A small masked image model, trained from scratch: 88335 training examples.
Rows from block 25, named by matrix and row number. Rows with one number belong to one channel. Each number is 128 + 24 x the weight over the matrix's rms, rounded and kept within 0 to 255. All counts start at 0. Numbers have three digits each.
# conv1: bottleneck pointwise conv (model.blocks.27.conv1.weight, 128x416x1x1), inputs 208-259
# conv2: growth 3x3 conv (model.blocks.27.conv2.weight, 32x128x3x3, transposed), outputs 24-29, a 3x3 kernel for each
conv1.47:094129093132104167124126136130105088117148119166157122100127121124089105142088125120167108121165102116146141124086158099092101134095147094155126144114124120
conv2.47:119134110121080132132119125122109114106084090098113105134126129130128158130113117144127134151110117141156107133152123119123121127125138142128147135101144129135126
conv1.48:136121137111153127126116124120105124123116137123117110122112127125140095099108117127099126121145180128125106114137125129105113120154126144116128123121108120
conv2.48:114114138139154136109112144119109105107156114110113128110120084137206107112123099114126134082084133135128122104107112136253111104118116124098108126090133125114128
conv1.49:114122120133136128141113162110139147134121106119142128109172130114132153151141067137148127125115094109118160125091122136144116116138095095113108122137144142
conv2.49:067072070107157116085098096100121113069150069127114109115108103105083112114109112129129112121099129148125118135109124117072124136114128145103141130113107122125129
conv1.50:120134137125124133140128152116150145112116127143118125129160137135141112097145117122170148118118123113117088136103116130106127111171132141136122121084121112
conv2.50:093050109072149108094095109123137122125163107118115125105104105113123106113124104124097146108122126142110141130122143123125123129129130113101130111134116110105124
conv1.51:091124124105133126120117129153130151103113134129142124115138147148150145212118116126122107108089097127107140139092120142172119135116121096096101133163154144
conv2.51:097124104121149113092105096099106101037127034111115094120104110134047099130106150131133127116110120131125115090084115092040112127104119129124144127075110141162135
conv1.52:168162114125132137154175126106099134135156203130129133115141153138123151098108127126103113159104144135154095129131118113090136139126102149132104138128135145
conv2.52:122135118126137118108138115102129113139103164130128147123103107139167126139117118114133124128136187146191121101110100113191085101092090131125111157139165140123133
conv1.53:142136132129148160118160146130151134134130146125146111136139117125139127102148135139142117130090134129107098169125152102142123132138141116138144122129131142
conv2.53:126125134138127136121141133101123112055150086099116105111091103106081105124114119122126128095056122136101136127121133121066118140131131122084125126073104134133131
conv1.54:088151124064123107125157120130093125141135154138118147089119135134115107153092140110152082138120159106131097123132125085100144123115145123119081101095115134
conv2.54:136148142160091136132153160135113117106076134146114127147148129200197149121134142098144105076110155116156128124155145117152144137129163102143120123117171135138124
conv1.55:116136142164144131155121101138132132143104146135122110127112130122126119126121126131136126153125137147177132129133098137115127133136139156124123111120119137
conv2.55:110118136129151132100114119112123098100160089107128128122112103126163135118128116105104121072087128122136133130125136125145138127131128125085131142095134117112130
conv1.56:124122108106144112184124135151110127168122190140135138104107126110095104133099117123095128125115116129162101111161076115120122127086144105102115150119129131
conv2.56:153137170124111115147124115112116089120101121108125116135146118122177146164123167131146109133112120112099111120168131089213119105092114127144112139151100141109115
conv1.57:151126117127098172109113159128091120110127147151125138127096106157107133149141133114136134171166126116109130137114106124130145126096151137150115130123127123
conv2.57:100132135111073143141135128110148132121064120133102130098119108097146143086097054136122142152121146125145167152138120139143099100091075133127151127122131122159128
conv1.58:138125122091132133129136119141143129135136152126146115157146130124123115098135143139122127118140130137134108091137121139113107150111150132133166129134118143
conv2.58:125141151136158133143135157119126101085153093094136110121117106118127110122132118131131121081070117130095121120124121118117130128130131119099116131086128128093127
conv1.59:121122143119172137111175158136128116152109130121109136127123103123137152073153151126144140113085088148152102142171164112125124146099109118132132115129132166
conv2.59:117143120126104145131117128125126114125121133130113121120129111129146095132151117104122125053134160090081125076113129110145105117132097078129123071143202103098104
conv1.60:139157184165124127142126117080138105126110136111104136137104080112124156119123160141136127125118094125142119159168089105112121111086164133074129090144141108
conv2.60:145152141158119161145163144144130135140132114121149123127125086148152130103135125121110129088130127116115132101091099116156112122111121125110125116103093137130134
conv1.61:105126136131136150126119100162150153138137115125155114177134142164167097076158157138139118108115136145126158137167154121131105148140140115128170144130146128
conv2.61:127145149155089160148144149107130111051150063111131109117100111104102105127119116119139134093103125137092135120120124123098140133136126117055091116109109103110102
conv1.62:118141147142164145158129133145122132130123135141143123133138140127124138107134134130149127123139125149141117137126154137132106115146141157147141159124136142
conv2.62:106141142146159127105144138144122120109161093116123123118115121110138121129129145096086122052133092076074089121110124128110137131126126105083111100127067100083106
conv1.63:144127087133165094158116176188108107163113155138133127119085149078104115123120148116110133139101116130126116135134149144121090141087121102114105120133136162
conv2.63:141138146152119131144122133143115123155128125133129139128133109121162126154158168148164150113075128106100111132174156096142155108089127118172114094127097113083118
conv1.64:099081131194088148126138100143118134143144117116142116119113125129122113078162151137159107102130067094175120120134135092113151129116142093164138149086121142
conv2.64:114147134140113126134149112119103135140084141132081152125123118138130153137122130118129125118100123105134106117152135112127118139147128137113140127103115132148121
conv1.65:136105131146127149140134127121120115124141132132130131120131113141120122136133120129132124124136083120150103136106137143137120101169118115148104133133117105
conv2.65:115117134128145114114126127131118134097155111095126134111112116128148136123129129138150133098067137103121150129116130126138131132136123124102133132098112114125109
conv1.66:098112157154147125147094108106134098167115116092120174148116106137120147077142157134127113087124127114142125125161114106136113142100174112088164097152149112
conv2.66:165161157167119159156159158129130115116135116109145111084106088146092098113132095145123118100120114126138115103112125120129095108097108121131145118109134138118147
conv1.67:123114139134132106142131136146119137147134136116136127112139118122109105119115103132132116122131134127133152130126112132110121141153123134119121135116123121
conv2.67:104122136132156131108124119113104094103168100111125126113117111133166125108126122134121127065077135131142130125119125125148127123116124150086117128084137124124132
conv1.68:146124134139116117119136179110115128148152169156126120141109114143118113112116189133123118073099121127150129110129169134101114104115109081117128116135136138
conv2.68:126147122131126136132142112138143118131074110114151129101133100136152132127126109129147147064135155108167159111130147101166135110096115117160148107117143142119141
conv1.69:088154128143124124107133114059142128117090118079085128143110060113121106108103122137129105150118128138131117145142100131110090079128127112088150086117141092
conv2.69:137133134143109139134143137132132131125142130150156137110124105131140133107137131112119123112140126123128130105082108120164115120122129125105143132119109146115117
conv1.70:112137125114159114142137115139110140115135149141157187113171129144133113127108105102136116143158107136158113129156182129122098111163123158138118139093100128
conv2.70:131124108160146124129127123147124139128167088158103125106129106119181124127124123072083096052168115081076113105101116125193119121114114077062124093145085087097100
conv1.71:109126131151131115115109098119124121083121137118141097136118093114132104115099113143105097127162166108114138132114098121141140092144127143128154159115103109
conv2.71:145132135129141159109107125104132118089135110129115136125118082120187105091091099094091092112093094167199123089116110110232124103094118112071120134097116118186151