From a checkpoint of a small masked image model.
Data: trained on telescope images of galaxies (Galaxy Zoo DECaLS), 88335 training examples, 31.3 epochs.
Rows from block 18 of a small masked image model, named by matrix and row number. Each number is 500 + 40 x the weight over its row's rms, rounded and kept within 0 to 999. All counts start at 0. Numbers have three digits each. After the name is the row's rms in percent of the matrix's.
After each channel's rows are labels from the 100 images, of 14848, where the channel reaches its highest value: "responds to" is what is common among them. Only what is clearly more common there than usual is listed. The data: telescope images of galaxies (Galaxy Zoo DECaLS).
# conv1: bottleneck pointwise conv (model.blocks.19.conv1.weight, 128x496x1x1), inputs 426-495

conv1.49 106:452479511497477432492515514476472474577514551412377419557389586464442406531558482525392502550499485503485540459466501489494516611469486477466500491482461528441483500564501505483432450550481474494527513517448416
responds to: edge-on disk: no; spiral arms: yes

conv1.12 107:610524522514537478497527593438562457573456534491490478452482521501577522472519591526518415487511437609602356495477458492435439552503469573475572496521456547509452457563522529530482485512436479475458482585497517
responds to: edge-on disk: yes; roundness: cigar-shaped

conv1.118 093:498415472536487490507472462467559482434556501513484578545455472466456443459484531506482532557437482470357457459475487348513494520539524487444440598438485512459493411608573418520394467546554457502433426513529426
responds to: bulge size: small

conv1.65 106:513415512468511481486534546517569519520533483490417435517409543414545433527552607537422538556544570538475404455524513501468565609448477485438536432496528572497468485536533456606464452491508538494450519539488479
responds to: shape: star or artifact

conv1.109 093:533504462526514401447453494483494484438500519536502523430499522456542445514508451533497507543499432533495532448513487404524551576488542502470475467406492517441460478502428426469448456485453419492451445518486475
responds to: bar: no

conv1.11 093:462515395454433511458418533469428401498505519391532486537534454494500559498533467511523529480472467556490584488469449536455405480534384495516388495473480353504578548487454449375542468566505442536536466526431553
responds to: roundness: cigar-shaped

conv1.111 096:484535414510496526564586460525572458406484517483468523536498553489323511481532478520537470569482493494460615465513455533530419427448494492500487391486530413473513512420371557436441639549414454521563497519546528
responds to: roundness: cigar-shaped; edge-on disk: yes

conv1.85 101:541492480540466398509471396517545536459445542529488411503447468505562380372460495427431495502496461577501570496433489555485429540451446574499458421487369564429548478500502591531363464427339496409514387507497524
responds to: edge-on disk: no; spiral arms: yes

conv1.102 109:556443527484472418544500617476581453547463552526435440421498550531499478406502554525440537522495444583533378476544502469487560549494513500483571491536428510518419451479530507470452473517461503485483654561508530
responds to: shape: featured or disk; edge-on disk: yes

conv1.112 102:498515514482379481477488396569426522439479448420510432411493480483485529483559428441542493488511459488463511503559500520457578434467385458542471557530452447540590549374471461445538523531626512552569585429410561
responds to: spiral arms: yes

conv1.76 089:518463515445525511492545483539552529469430425514519453447519450533502532451449542506506450519471523505489477491587537543536524422438482546531440516541521514582411415525484543627473592511500553445446465534542555
responds to: edge-on disk: no; spiral arms: yes

conv1.79 103:547528497526461453472531415490449519481518437534459516487513453516564483449453444468407525533479448504569538471521512528515616501488528576559518504471521430537631584473522427431536542495439462580566504513523535
responds to: edge-on disk: no; spiral arms: yes

conv1.39 093:489501537505518453477457484498507534488576533502500522408403478508514485479525521402483467563450495520521478456505497399494421561588486478472422518433486517369560413494559458507484509544585448500459497511491475
responds to: bar: no

conv1.45 102:538544472416492419528514553462520484531463628420495491559440569476488453465486540494484610639525469586542462439522527484515549466493506513516542516513460489507501484554556485581493475562437486466449574554533507
responds to: shape: featured or disk; edge-on disk: yes

conv1.44 105:507481462500616497560469440491582513497479465497463440510525411543551505506391441455353421455471599458590547501508445524483524507530544563524454504491593443530440521355556520330574514407447488539560539472550439
responds to: edge-on disk: yes

conv1.110 103:519491567526490492403534496519425531486508522492511544545438522401497488513507492502512503488528433521343519514550511453586471546432505372547536496584493582420511407578508544641432481561523552543362516433562517
responds to: edge-on disk: yes; roundness: cigar-shaped

conv1.104 106:465437577548531475412496598459395521544526470559499503488453479410545492460547571514548489482510483549431449535468517509511522545526506429468584527544508560447443399532628494653510458516563519483372545491517536
responds to: edge-on disk: yes

conv1.108 103:460465570545446462466503572416461470453515565496568604648464544509485549509518491456549536437426419521444496529419571492424437554501468545479615488555369574483477450544487571571439453519404571482405457534462563
responds to: edge-on disk: yes; roundness: cigar-shaped

conv1.3 100:463477533508558438421510568434533446449431485462530433606498560497469569497566561563500576555478519547499497514453567472518591551501521499564496397552488527501409472540578516516422496548494554520466511596530535
responds to: edge-on disk: yes; roundness: cigar-shaped

conv1.1 104:511518467517539548482517550469485468450536550540465501497448456472529476452534448482510576554555576537467508474495481522492452544501588514458610411449496542455501440508537460507521513447457452517477529522479496
responds to: bar: no

conv1.53 098:482485498539564513619413449493514568507483433533535586428511522457539545541517587522548378503523538514515532464467471542493401431566484455467401569503557356535501539387541497372608545574498498475522497534457554
responds to: shape: featured or disk

conv1.120 080:472460455535513483438430530455468501613498486554509542529476571493515463472480495542533579498473436519592525506474463435443571549585426481536505426397493516478457449610445460461501439484504422474436521483460413
responds to: shape: featured or disk; edge-on disk: no; spiral arms: yes

conv1.95 106:540512486511478517534502504464434541552477464474418513509518461509536504499494423554515444541491487576610459474512427545512526377553351543551491519501429407491600559482467490458585582516503480445562491597442531
responds to: spiral arms: yes

conv1.93 092:481531431531472514576452404459574557473536486417510470524613467572477588499470521464464502560465486533602519492505467534511478425513425550507441513477455361528502553441514518349527544489443496530528398569477466
responds to: roundness: cigar-shaped; edge-on disk: yes

conv1.57 106:544588439571486459501522562413432479497404614422448426499474523475576448464559411573432572527605430589518519444416481507511480554444433493465566457472454577470482494535464575501446371470353472496497547529464464
responds to: edge-on disk: no

conv1.31 104:421514510462535592538563421543528539585485498507511521416489600415511535546452423533529448500430519501390521492518538490620448431471478468528490507529559561469482454502464562605448562450459508452422499528599500
responds to: edge-on disk: yes