A small masked image model, trained from scratch: arch densenet, depths [7, 14, 14].
Rows from block 18 of a small masked image model, named by matrix and row number. Each number is 128 + 32 x the weight over its row's rms, rounded and kept within 0 to 255. All counts start at 0. Numbers have three digits each. After the name is the row's rms in percent of the matrix's.
After each channel's rows are labels from the 100 images, of 14848, where the channel reaches its highest value: "top examples" is what is common among them. Only what is clearly more common there than usual is listed. The data: telescope images of galaxies (Galaxy Zoo DECaLS).
# conv1: bottleneck pointwise conv (model.blocks.19.conv1.weight, 128x496x1x1), inputs 355-425

conv1.79 103:152155122151091102102117089141120115126106132124129119113164102111058090101098105071033201143105123102097096202103150141112115115128125083142089087104200131117119150186129128108111150182130105122076207086120110157
top examples: edge-on disk: no; spiral arms: yes

conv1.98 097:116099074154108116130144143091110097153138100160126189063130175175132136121116146129183095158148146119110132074109157136160107087116116088087179109102084138148047131164138088078108120123066131137122186109097125054
top examples: shape: featured or disk

conv1.85 101:124117163175115101123127135108065170137130085113148118118131170167137147106137062141096146127115048093108118156158123094162071104149144152115139165141102098192163141136192029173120146125160090119104114091133108097
top examples: edge-on disk: no; spiral arms: yes

conv1.27 090:109128115102167144149099156147103116116125103092143107106100072079168123143079104118112156114120122094098131154132158152113160103105096112127139106170140155108098132138113131104118132087097114100093109098078155103
top examples: shape: featured or disk; edge-on disk: no; spiral arms: yes

conv1.108 103:129130122045139075094152127134134148137156144110121118086125113107136103102073096143067186175147182127067149116163110177133155157151116173141080112122115146161091144141152109170092041093115162132122110175153137127
top examples: edge-on disk: yes; roundness: cigar-shaped

conv1.95 106:135112051158108025109119106193103080142137133123087158115133127127117145150114136077094128105115142113088103215136106103163106130117088075127135083130098118098115166167076065099126147151081099135080164111111061165
top examples: spiral arms: yes

conv1.76 089:125140149111112116093117134160093120120130081143164123112099128132109158119144118110143138097133106100116135170067111141126133144142111124137177126103133159169113174139111153113140137115145183120096118128100139103
top examples: edge-on disk: no; spiral arms: yes

conv1.110 103:100124117063150101105151112119140154086095155133142104087109091123030068100112089118125176101114157174171130127145103119106202158159120155104048095135139181091125112086116149117094045105146155171158120202123070064
top examples: edge-on disk: yes; roundness: cigar-shaped

conv1.111 096:125125145156143148137137187134143103122108089132154160111154138106088077111130063137058114137136089104113101125147102101161153098112116203087149132161082134139118026164132099123149152100150125032111121088116082121
top examples: roundness: cigar-shaped; edge-on disk: yes

conv1.44 105:076075162179149145097161158115115138110148112131158111074142126137165147137144087194147139167137097123136092099099118159179035113123119080153219095154134105110057067157196109096111194166106110098093192120107123113
top examples: edge-on disk: yes

conv1.99 110:108151144115142105115146094126094096155145155100150108086147142102177109147088151132134072117141103155146198089126021138145138148172101146108119142100100181070083139183149149108147152151134112118148157108115189109
top examples: shape: featured or disk; edge-on disk: no; spiral arms: yes

conv1.118 093:108125101136131150125091099125124114111106096097111112130137139124123110092124118135106123128120150103096160098098140094157136117079100112158136094144115091146127119128156111167086111150164122070115081076147122126
top examples: bulge size: small

conv1.3 100:169158103116116110131156099178133117104139163091127148066123115126103158167084173115126154191126150125170106126179109151103137151173154119152077077155138123088118146092113181144170112161157142143158104175197180133
top examples: edge-on disk: yes; roundness: cigar-shaped

conv1.71 107:118144164084120110137135105196121095119088155146156149147139103118031096168127163120146145165122072114142156092149129114116127126151124121120107111163075119053139147113137137147164131118105127119160146145099115167
top examples: shape: featured or disk

conv1.31 104:115111173141123131081128119109143085109143116126114108118175162147120121116130124106058104120121140108137145113126073156160113108146108164082114163073128146145148147193106144136160171160139125117118162096091116061
top examples: edge-on disk: yes

conv1.47 109:128178114080114063117105000116116225080116054120119091063184116097141143108139172158160120141140141165162147123125081127128141148111116150105067079033160085147089185131096041107094098102099103157098102156099136137
top examples: shape: featured or disk; edge-on disk: no; spiral arms: yes

conv1.65 106:145152108133111116111130143145093134130146135119124134147145148123101100040110121109123062120125090085111091125138114157126107105141123084068116101043118109169134163106131097108145084137130115128102095121107108028
top examples: shape: star or artifact

conv1.68 099:140128149154094130169111094075115136118114115124151207086131114105069130118132144119096072142157096119094087104116111132117133099153114078113134049140077126152047149213132163141137117085082109144164176054073111131
top examples: shape: featured or disk; edge-on disk: no; spiral arms: yes

conv1.45 102:146127149110074136201125145131105127127074166134152176154107137078078086124176096095099097118109080125089059153133109165118116126156102140159148046173112144125080126221134165178142158092086095145206157042114120150
top examples: shape: featured or disk; edge-on disk: yes

conv1.12 107:105121099166069092147150089114110087106121140116106183079167105092152136156149162138114136165158155101087142141153136108146140145157068073095123119098127164175083184221135140170151150110063165121123148135098131122
top examples: edge-on disk: yes; roundness: cigar-shaped

conv1.93 092:160103139162144119121106167129132146110058102141154130151115179126104189126166109093139134141102115090062158153122165123140076120129138076170255100199172109116086097171115134116145144180094137095046124090097121176
top examples: roundness: cigar-shaped; edge-on disk: yes

conv1.53 098:150125118164079101137131155120117117153120126145080168124097105116148115098097142095152155156187112117099138090098144136157124125089100128087143107087115120107126106119109062137121094126072140123074145131093114105
top examples: shape: featured or disk

conv1.55 100:115156157104107157147122140081106142134079120162139118139104124142122013167131055109103110140106152163174112139101135094122152138130142119158053127100118159066129085035164077090105095123097166181105121165128090118
top examples: shape: featured or disk; edge-on disk: no; spiral arms: yes

conv1.1 104:112160110117095125079101102125156125122152085081142145131143125159119095106143111141149155138144146147141131094125110101108127095120136142068105111055147100137148154084142098129122060091155112120106152126084136111
top examples: bar: no

conv1.21 080:094093157124159124103094162141147115114145164086104076138150110125123092135166107137149149127130147079087133115137144153103146066075108147130106116136127108146105128134098104147066119127121124131115149088109131149
top examples: shape: featured or disk; edge-on disk: no; spiral arms: yes

conv1.102 109:042071139140078108158112133113096114133125152105133162116121136115126132158149169123112105165170079121107084154114134125136087141157084129123130115166160126161058156203162161179124136156072144151170135102120124111
top examples: shape: featured or disk; edge-on disk: yes

conv1.104 106:095102149155111111122140122162082152138105121127114156124082132160037086116065136109148130184111166163136126090141157177131207159130120141099057102128137145139124160058093072150095072073150113109139067183132105084
top examples: edge-on disk: yes

conv1.49 106:142142142155078171144087140072199123124136136124145115125148082103134130094148110137130064162115076131098132170120115082122118144139083097137117112186075099125149127192136131124137125142121116122086175129131141149
top examples: edge-on disk: no; spiral arms: yes

conv1.39 093:139133128119105173153085115150082095121129154072071125092115148162146160107119168095136161130111189113133140166161113144094125105115158144121104165124150101120118178136147102150082128124160086137116103099161109019
top examples: bar: no

conv1.11 093:095139084078147144174136127178120088085052111136094141122140093068146127136142108100124164167163172100094123115118160062153150128110122122126097132160095141116106074171105176131151051138079147147129137142106116152
top examples: roundness: cigar-shaped

conv1.96 110:181120076184142091142133117199107077075157164153115157099115131102160138137140088146099108153138126125105101173161144100136088147158095059132166089088184106172129184183139112191148140132123123134129174107106146141
top examples: shape: featured or disk; edge-on disk: yes

conv1.109 093:072115148089075108127120123083091135096130126083094103128118140117106133104113132148099136115099100093146174147122123133126127081087112090128073148100127077118171160135128142109102109117165098130069102107127106120
top examples: bar: no

conv1.40 106:149137112138101100103118063106123141100072120158096180135119070062053097142125073074095131135136149126093127122133105112116145122137099153140087013108069131123121140141059157100151114068070127144120159103167085163
top examples: shape: featured or disk; bar: no

conv1.57 106:116105119143108107162131146112089154135138110134128182146202122123115156124134122123100124054144068132121018104095113075124150122142142114124137150141047121087100115132207112125110110084101116156134143108086132124
top examples: edge-on disk: no

conv1.112 102:146179138070136123135086083128156156126108135153114121125116112091137072142127151121105178111107134140137111135174157053110114137127134172124092067114134140016139053031094104066119155124130108167107104141105112160
top examples: spiral arms: yes