{
  "arch": "densenet",
  "model": "masked image model",
  "mask_ratio": 0.5,
  "loss": "l1",
  "activation": "relu",
  "stem": "single",
  "init": "xavier_uniform",
  "lr": 0.0027,
  "beta1": 0.9,
  "beta2": 0.98,
  "eps": 1e-08,
  "grad_clip": 1.0,
  "batch_size": 512,
  "epochs": 31.3
}
Rows from block 20 of a small masked image model, named by matrix and row number. Each number is 128 + 24 x the weight over its row's rms, rounded and kept within 0 to 255. All counts start at 0. Numbers have three digits each. After the name is the row's rms in percent of the matrix's.
After each channel's rows are labels from the 100 images, of 14848, where the channel reaches its highest value: "strongest on" is what is common among them. Only what is clearly more common there than usual is listed. The data: telescope images of galaxies (Galaxy Zoo DECaLS).
# conv1: bottleneck pointwise conv (model.blocks.21.conv1.weight, 128x560x1x1), inputs 280-419

conv1.30 111:145121112094134132129132128109133115161157118125148138100131087095156135129130125107101121110125123119130132117122101131151142140093121147159146121120127131156092105152142108133125127123147103128150124142136138147136137117107101151164123123142150135108104129136131125168124129125178155116139084088137158125116115150127149154136137108145118075131127121149118141109109124106108146105134116132085115084085111098127138135148
strongest on: shape: featured or disk

conv1.99 101:100127114140116157113124106123127113111153119184146110131162111121178130109118122132154107122158137120098109143151119157106102156115126141150120165118068184147114104154130150120115128133117102115126104150156104120145106091125135116118111114093140100134144153105120075120132095153142203146137067128136138136107131124123163138100111139163130147130140158110124125095130150106128106126083134128110114153142124139130105127153
strongest on: edge-on disk: yes

conv1.105 091:132102142128143092118176141118116119103128128148119131116122121128144112087110130089113117113136117149148133106145121098117107145114131114140121152134134168153160121161099152087148106086097111126154114145153121129146111130147128134114138107127090141153103135143124134138112145141101113134107122113139153131150101122109130109131149143155081127088147135158145136131139168122103121133136144141139131148080166138148109140148
strongest on: spiral arms: yes; bulge size: small

conv1.75 105:089115110111117122113118116150145113142124116109140133126115091131111139069105132146139115114135152158115153111131122158105123141124120156128132099151134117150133100166163114114122126131120135090143136131156094138119123132132071104130126110113135117119129110110110130127115115134084129119128107091099149130121101106145137115110108131141124108110131128110116097050101141111117100118112137139165094110173133153091125114152
strongest on: shape: featured or disk; edge-on disk: no; spiral arms: yes

conv1.119 085:128162119129105106125123106122108116104128155121126121131129111124111096125110141111122134109116118132115107135118138123118121140137135131112121114142155130140126114134166143124127110094142168136115143130138142122138116110113131103128145145162145112147127140131105120113104097122120135123105136103116125100132117144132140156094135164133140141132113133107101110135098118126161113091121103120142119145147092135123102097123
strongest on: shape: featured or disk; edge-on disk: no; spiral arms: yes

conv1.100 079:116133130129123103133133129137120099100115139138117110125126126129127148117143139154108133123106132159125107119109117134124128111116106097130119126120120126117122125119128101097131090095103139119117124116140135139131123121111101131111116121121137112127149131098110132114107123126098120123120121146151120126124142145140114128096145150118113145130119121084098134133119124133156117104134128139155141116132112106115103121125
strongest on: shape: featured or disk; edge-on disk: no; spiral arms: yes

conv1.33 107:115133129091151076126122096113118123137126153140103144117100143137122142129093093099112101097087138129145123117137075129106118161108081093087103090108120100161111117137119104105115131119124128140143107133128101126106106135108120132121090098129083114128124112125108070137131121173144118123112093102108126126131105077114129126124134129161124111125126125128121107105121138080118093144125165165153104067104136136108081087108
strongest on: shape: featured or disk; edge-on disk: no; spiral arms: yes

conv1.58 104:175130149145185127131118147154119117153153150139087155086115123115132124184098108139123148119130126114157118118061116131127129095119153136110111129130087130155116125112145145150100143125158127131170150102143143115152132127117112119149128118122133131088132167134112132174132145126143110117130131128150128135152122104127106117156129170085144098135126135155130123124131122140115136146066126120128164147109126110115140130143
strongest on: edge-on disk: yes

conv1.23 098:146136100144141136120133129134138136133156131134121128131143133130137121145111142127109138123103124093129119135120143110142108157122143134162133132145118159130125120144107143167108142146147140118169124136143155143145138123118142122147125147105150129103157160124135130141132123136137136132139117142167145128111122165130143136146125095154148134092134139132145128091124135112135121133115133151094097118117120121131107141148
strongest on: shape: featured or disk; edge-on disk: no; spiral arms: yes

conv1.62 091:157119158133141122126139130139082144098119137136135111126116107107151117136120142143100140141112140120131091134135112120147117161134094128123129143130111136143135126159091155106109101072109110114134080134142138138138126145130111120148116124106101140130136106114123088150130139114114142138145150121130132149133129117117149124156125136158099109136150148137154132122130133147074142142109135141138119122130112126149110122140
strongest on: roundness: cigar-shaped; edge-on disk: yes

conv1.98 086:114136139123118135128123088126140102126147113135121126117126114123127125107119128125117111120136134135145124158146138135122137126119119137149118130121107111125126139128145129108132083107084129150120133142147115097131122111104116136137104095135129144124109120163099120120153153130121143135101114131142142126140110129149153129137133110124122137085115121118125125127117123108142130110126121148147129133108121127149097126141
strongest on: spiral arms: yes

conv1.44 108:100125098121128145079118120103112158079092177119134120118163137127145150134107108133151088120143122178144106133124085134123124115132109083136123159128084137153118110155181139108140139119152169096141139102128138124109056143147126121099100120155132145139142123127126091121092161060140175125107063091105139142123132145132111133134124143156157107120103118145124115175124125141134114137119133120135111117126124173128100135101
strongest on: roundness: cigar-shaped; edge-on disk: yes

conv1.35 106:130139104142123145087104131136147116150118131143116137115119128106089105111127127131136149147145125158140137142068168144161114116136170138104124145143155169125131129135113106135097149130116115115100108147135144163125121146109165150140131118111118141112140096151131102154145134103146114125113129092112138103129133171114155108134108146144088160144109114099122113131122140093124129087100145083137100086126098181137115109129
strongest on: shape: featured or disk; edge-on disk: no; spiral arms: yes

conv1.34 108:130063104161110097091115130112120144097143137120130121136120128102132152127121134079107138144096093110130075131116147111116109137121136121168112099161098150147141105115103115120106124150135135094149079103163129123126123135107101093096131128100126104146131089103104121133138105117108100136142141136131140148136141159097157167116100113151067109094117127125127132117143146149129171149120144122154074182117136145124103118179
strongest on: edge-on disk: yes

conv1.68 105:143151127112121139116135145137095147116118156103136134132137132134125124169118150193119117146129110158112140128115138146177136149125150114127129106141120114172137134117129140151126120143154160118145123110136082115134103104121123114155141097123123138102113136112132115141123143142147144121124155150116153147117143101166132126137135118127150164080154135134123162134130148141137099136125118147142140125131138138128164134141
strongest on: shape: featured or disk; edge-on disk: yes; roundness: cigar-shaped

conv1.45 115:120148095110128154096097137113106170115091145154155128101122157129125141136073081095098141138117106147123115114128142127144103158106099083188111169130059135134145057155114150075103155137136160133170085131202124152133071131150092080104132121139102142119114101149132120146145146113089155139092089082126146107147098159120116156138116125172151100120141144141137111133073123129120123136102127149112129084109122122150129140150
strongest on: edge-on disk: yes; roundness: cigar-shaped

conv1.108 110:112066130125097131061143139126117122134148133109107144138189110115135148133150145136140141134109118122102085135125137124136116136122125137125116113116105157176128095132117133116089129138149134102170078093126145121135134102158142125117108130076103120124151096097098128161134103138114091129110134125147119121123133143139129146125088138143115125144134103144120115094125124115151159148133120117130104151173135172109097121138
strongest on: edge-on disk: yes

conv1.120 089:113132145122096144100107128122126126118118129113142124130136111106139081144111136126147133105121096123122138104118117158132143131125123091105121123103132148141135109143162168092145077034132150119142107135144142121103102107112121114121125159105136146147113121136102137124093127103162155113132108125097128117138128164145121149111094142115108123127134146113106130136112108139142121098123108155129116118141088134120135144099
strongest on: shape: featured or disk

conv1.31 112:129181116182145184117118133127137130125097165100138136142123110156110132132078134147134127147119157122124140145099139114144104099126152136104139079089155106112109131109153152131089141143126145144108149140149127143145132151146168120120106130151119139129116088126142113097131134131098108123143099124126112110111153107178105109138105174094103116134129150113129163154128127143126144120103124111123131093135128118134129106110
strongest on: edge-on disk: yes; roundness: cigar-shaped

conv1.22 096:145132139122162160139152145125128149125101146118150095130137143149150151113092164172107102128157120138136137099139094107072128132113117137145133128132129121146139120122152110137116119124125131114110137114164138143095119157153096108136140118137121137124150132147134119133108123105080126151164086168139152162145151122128123066132143170121090114129126120143125157147118144115127085128125155122086138155143149117134131126117
strongest on: edge-on disk: yes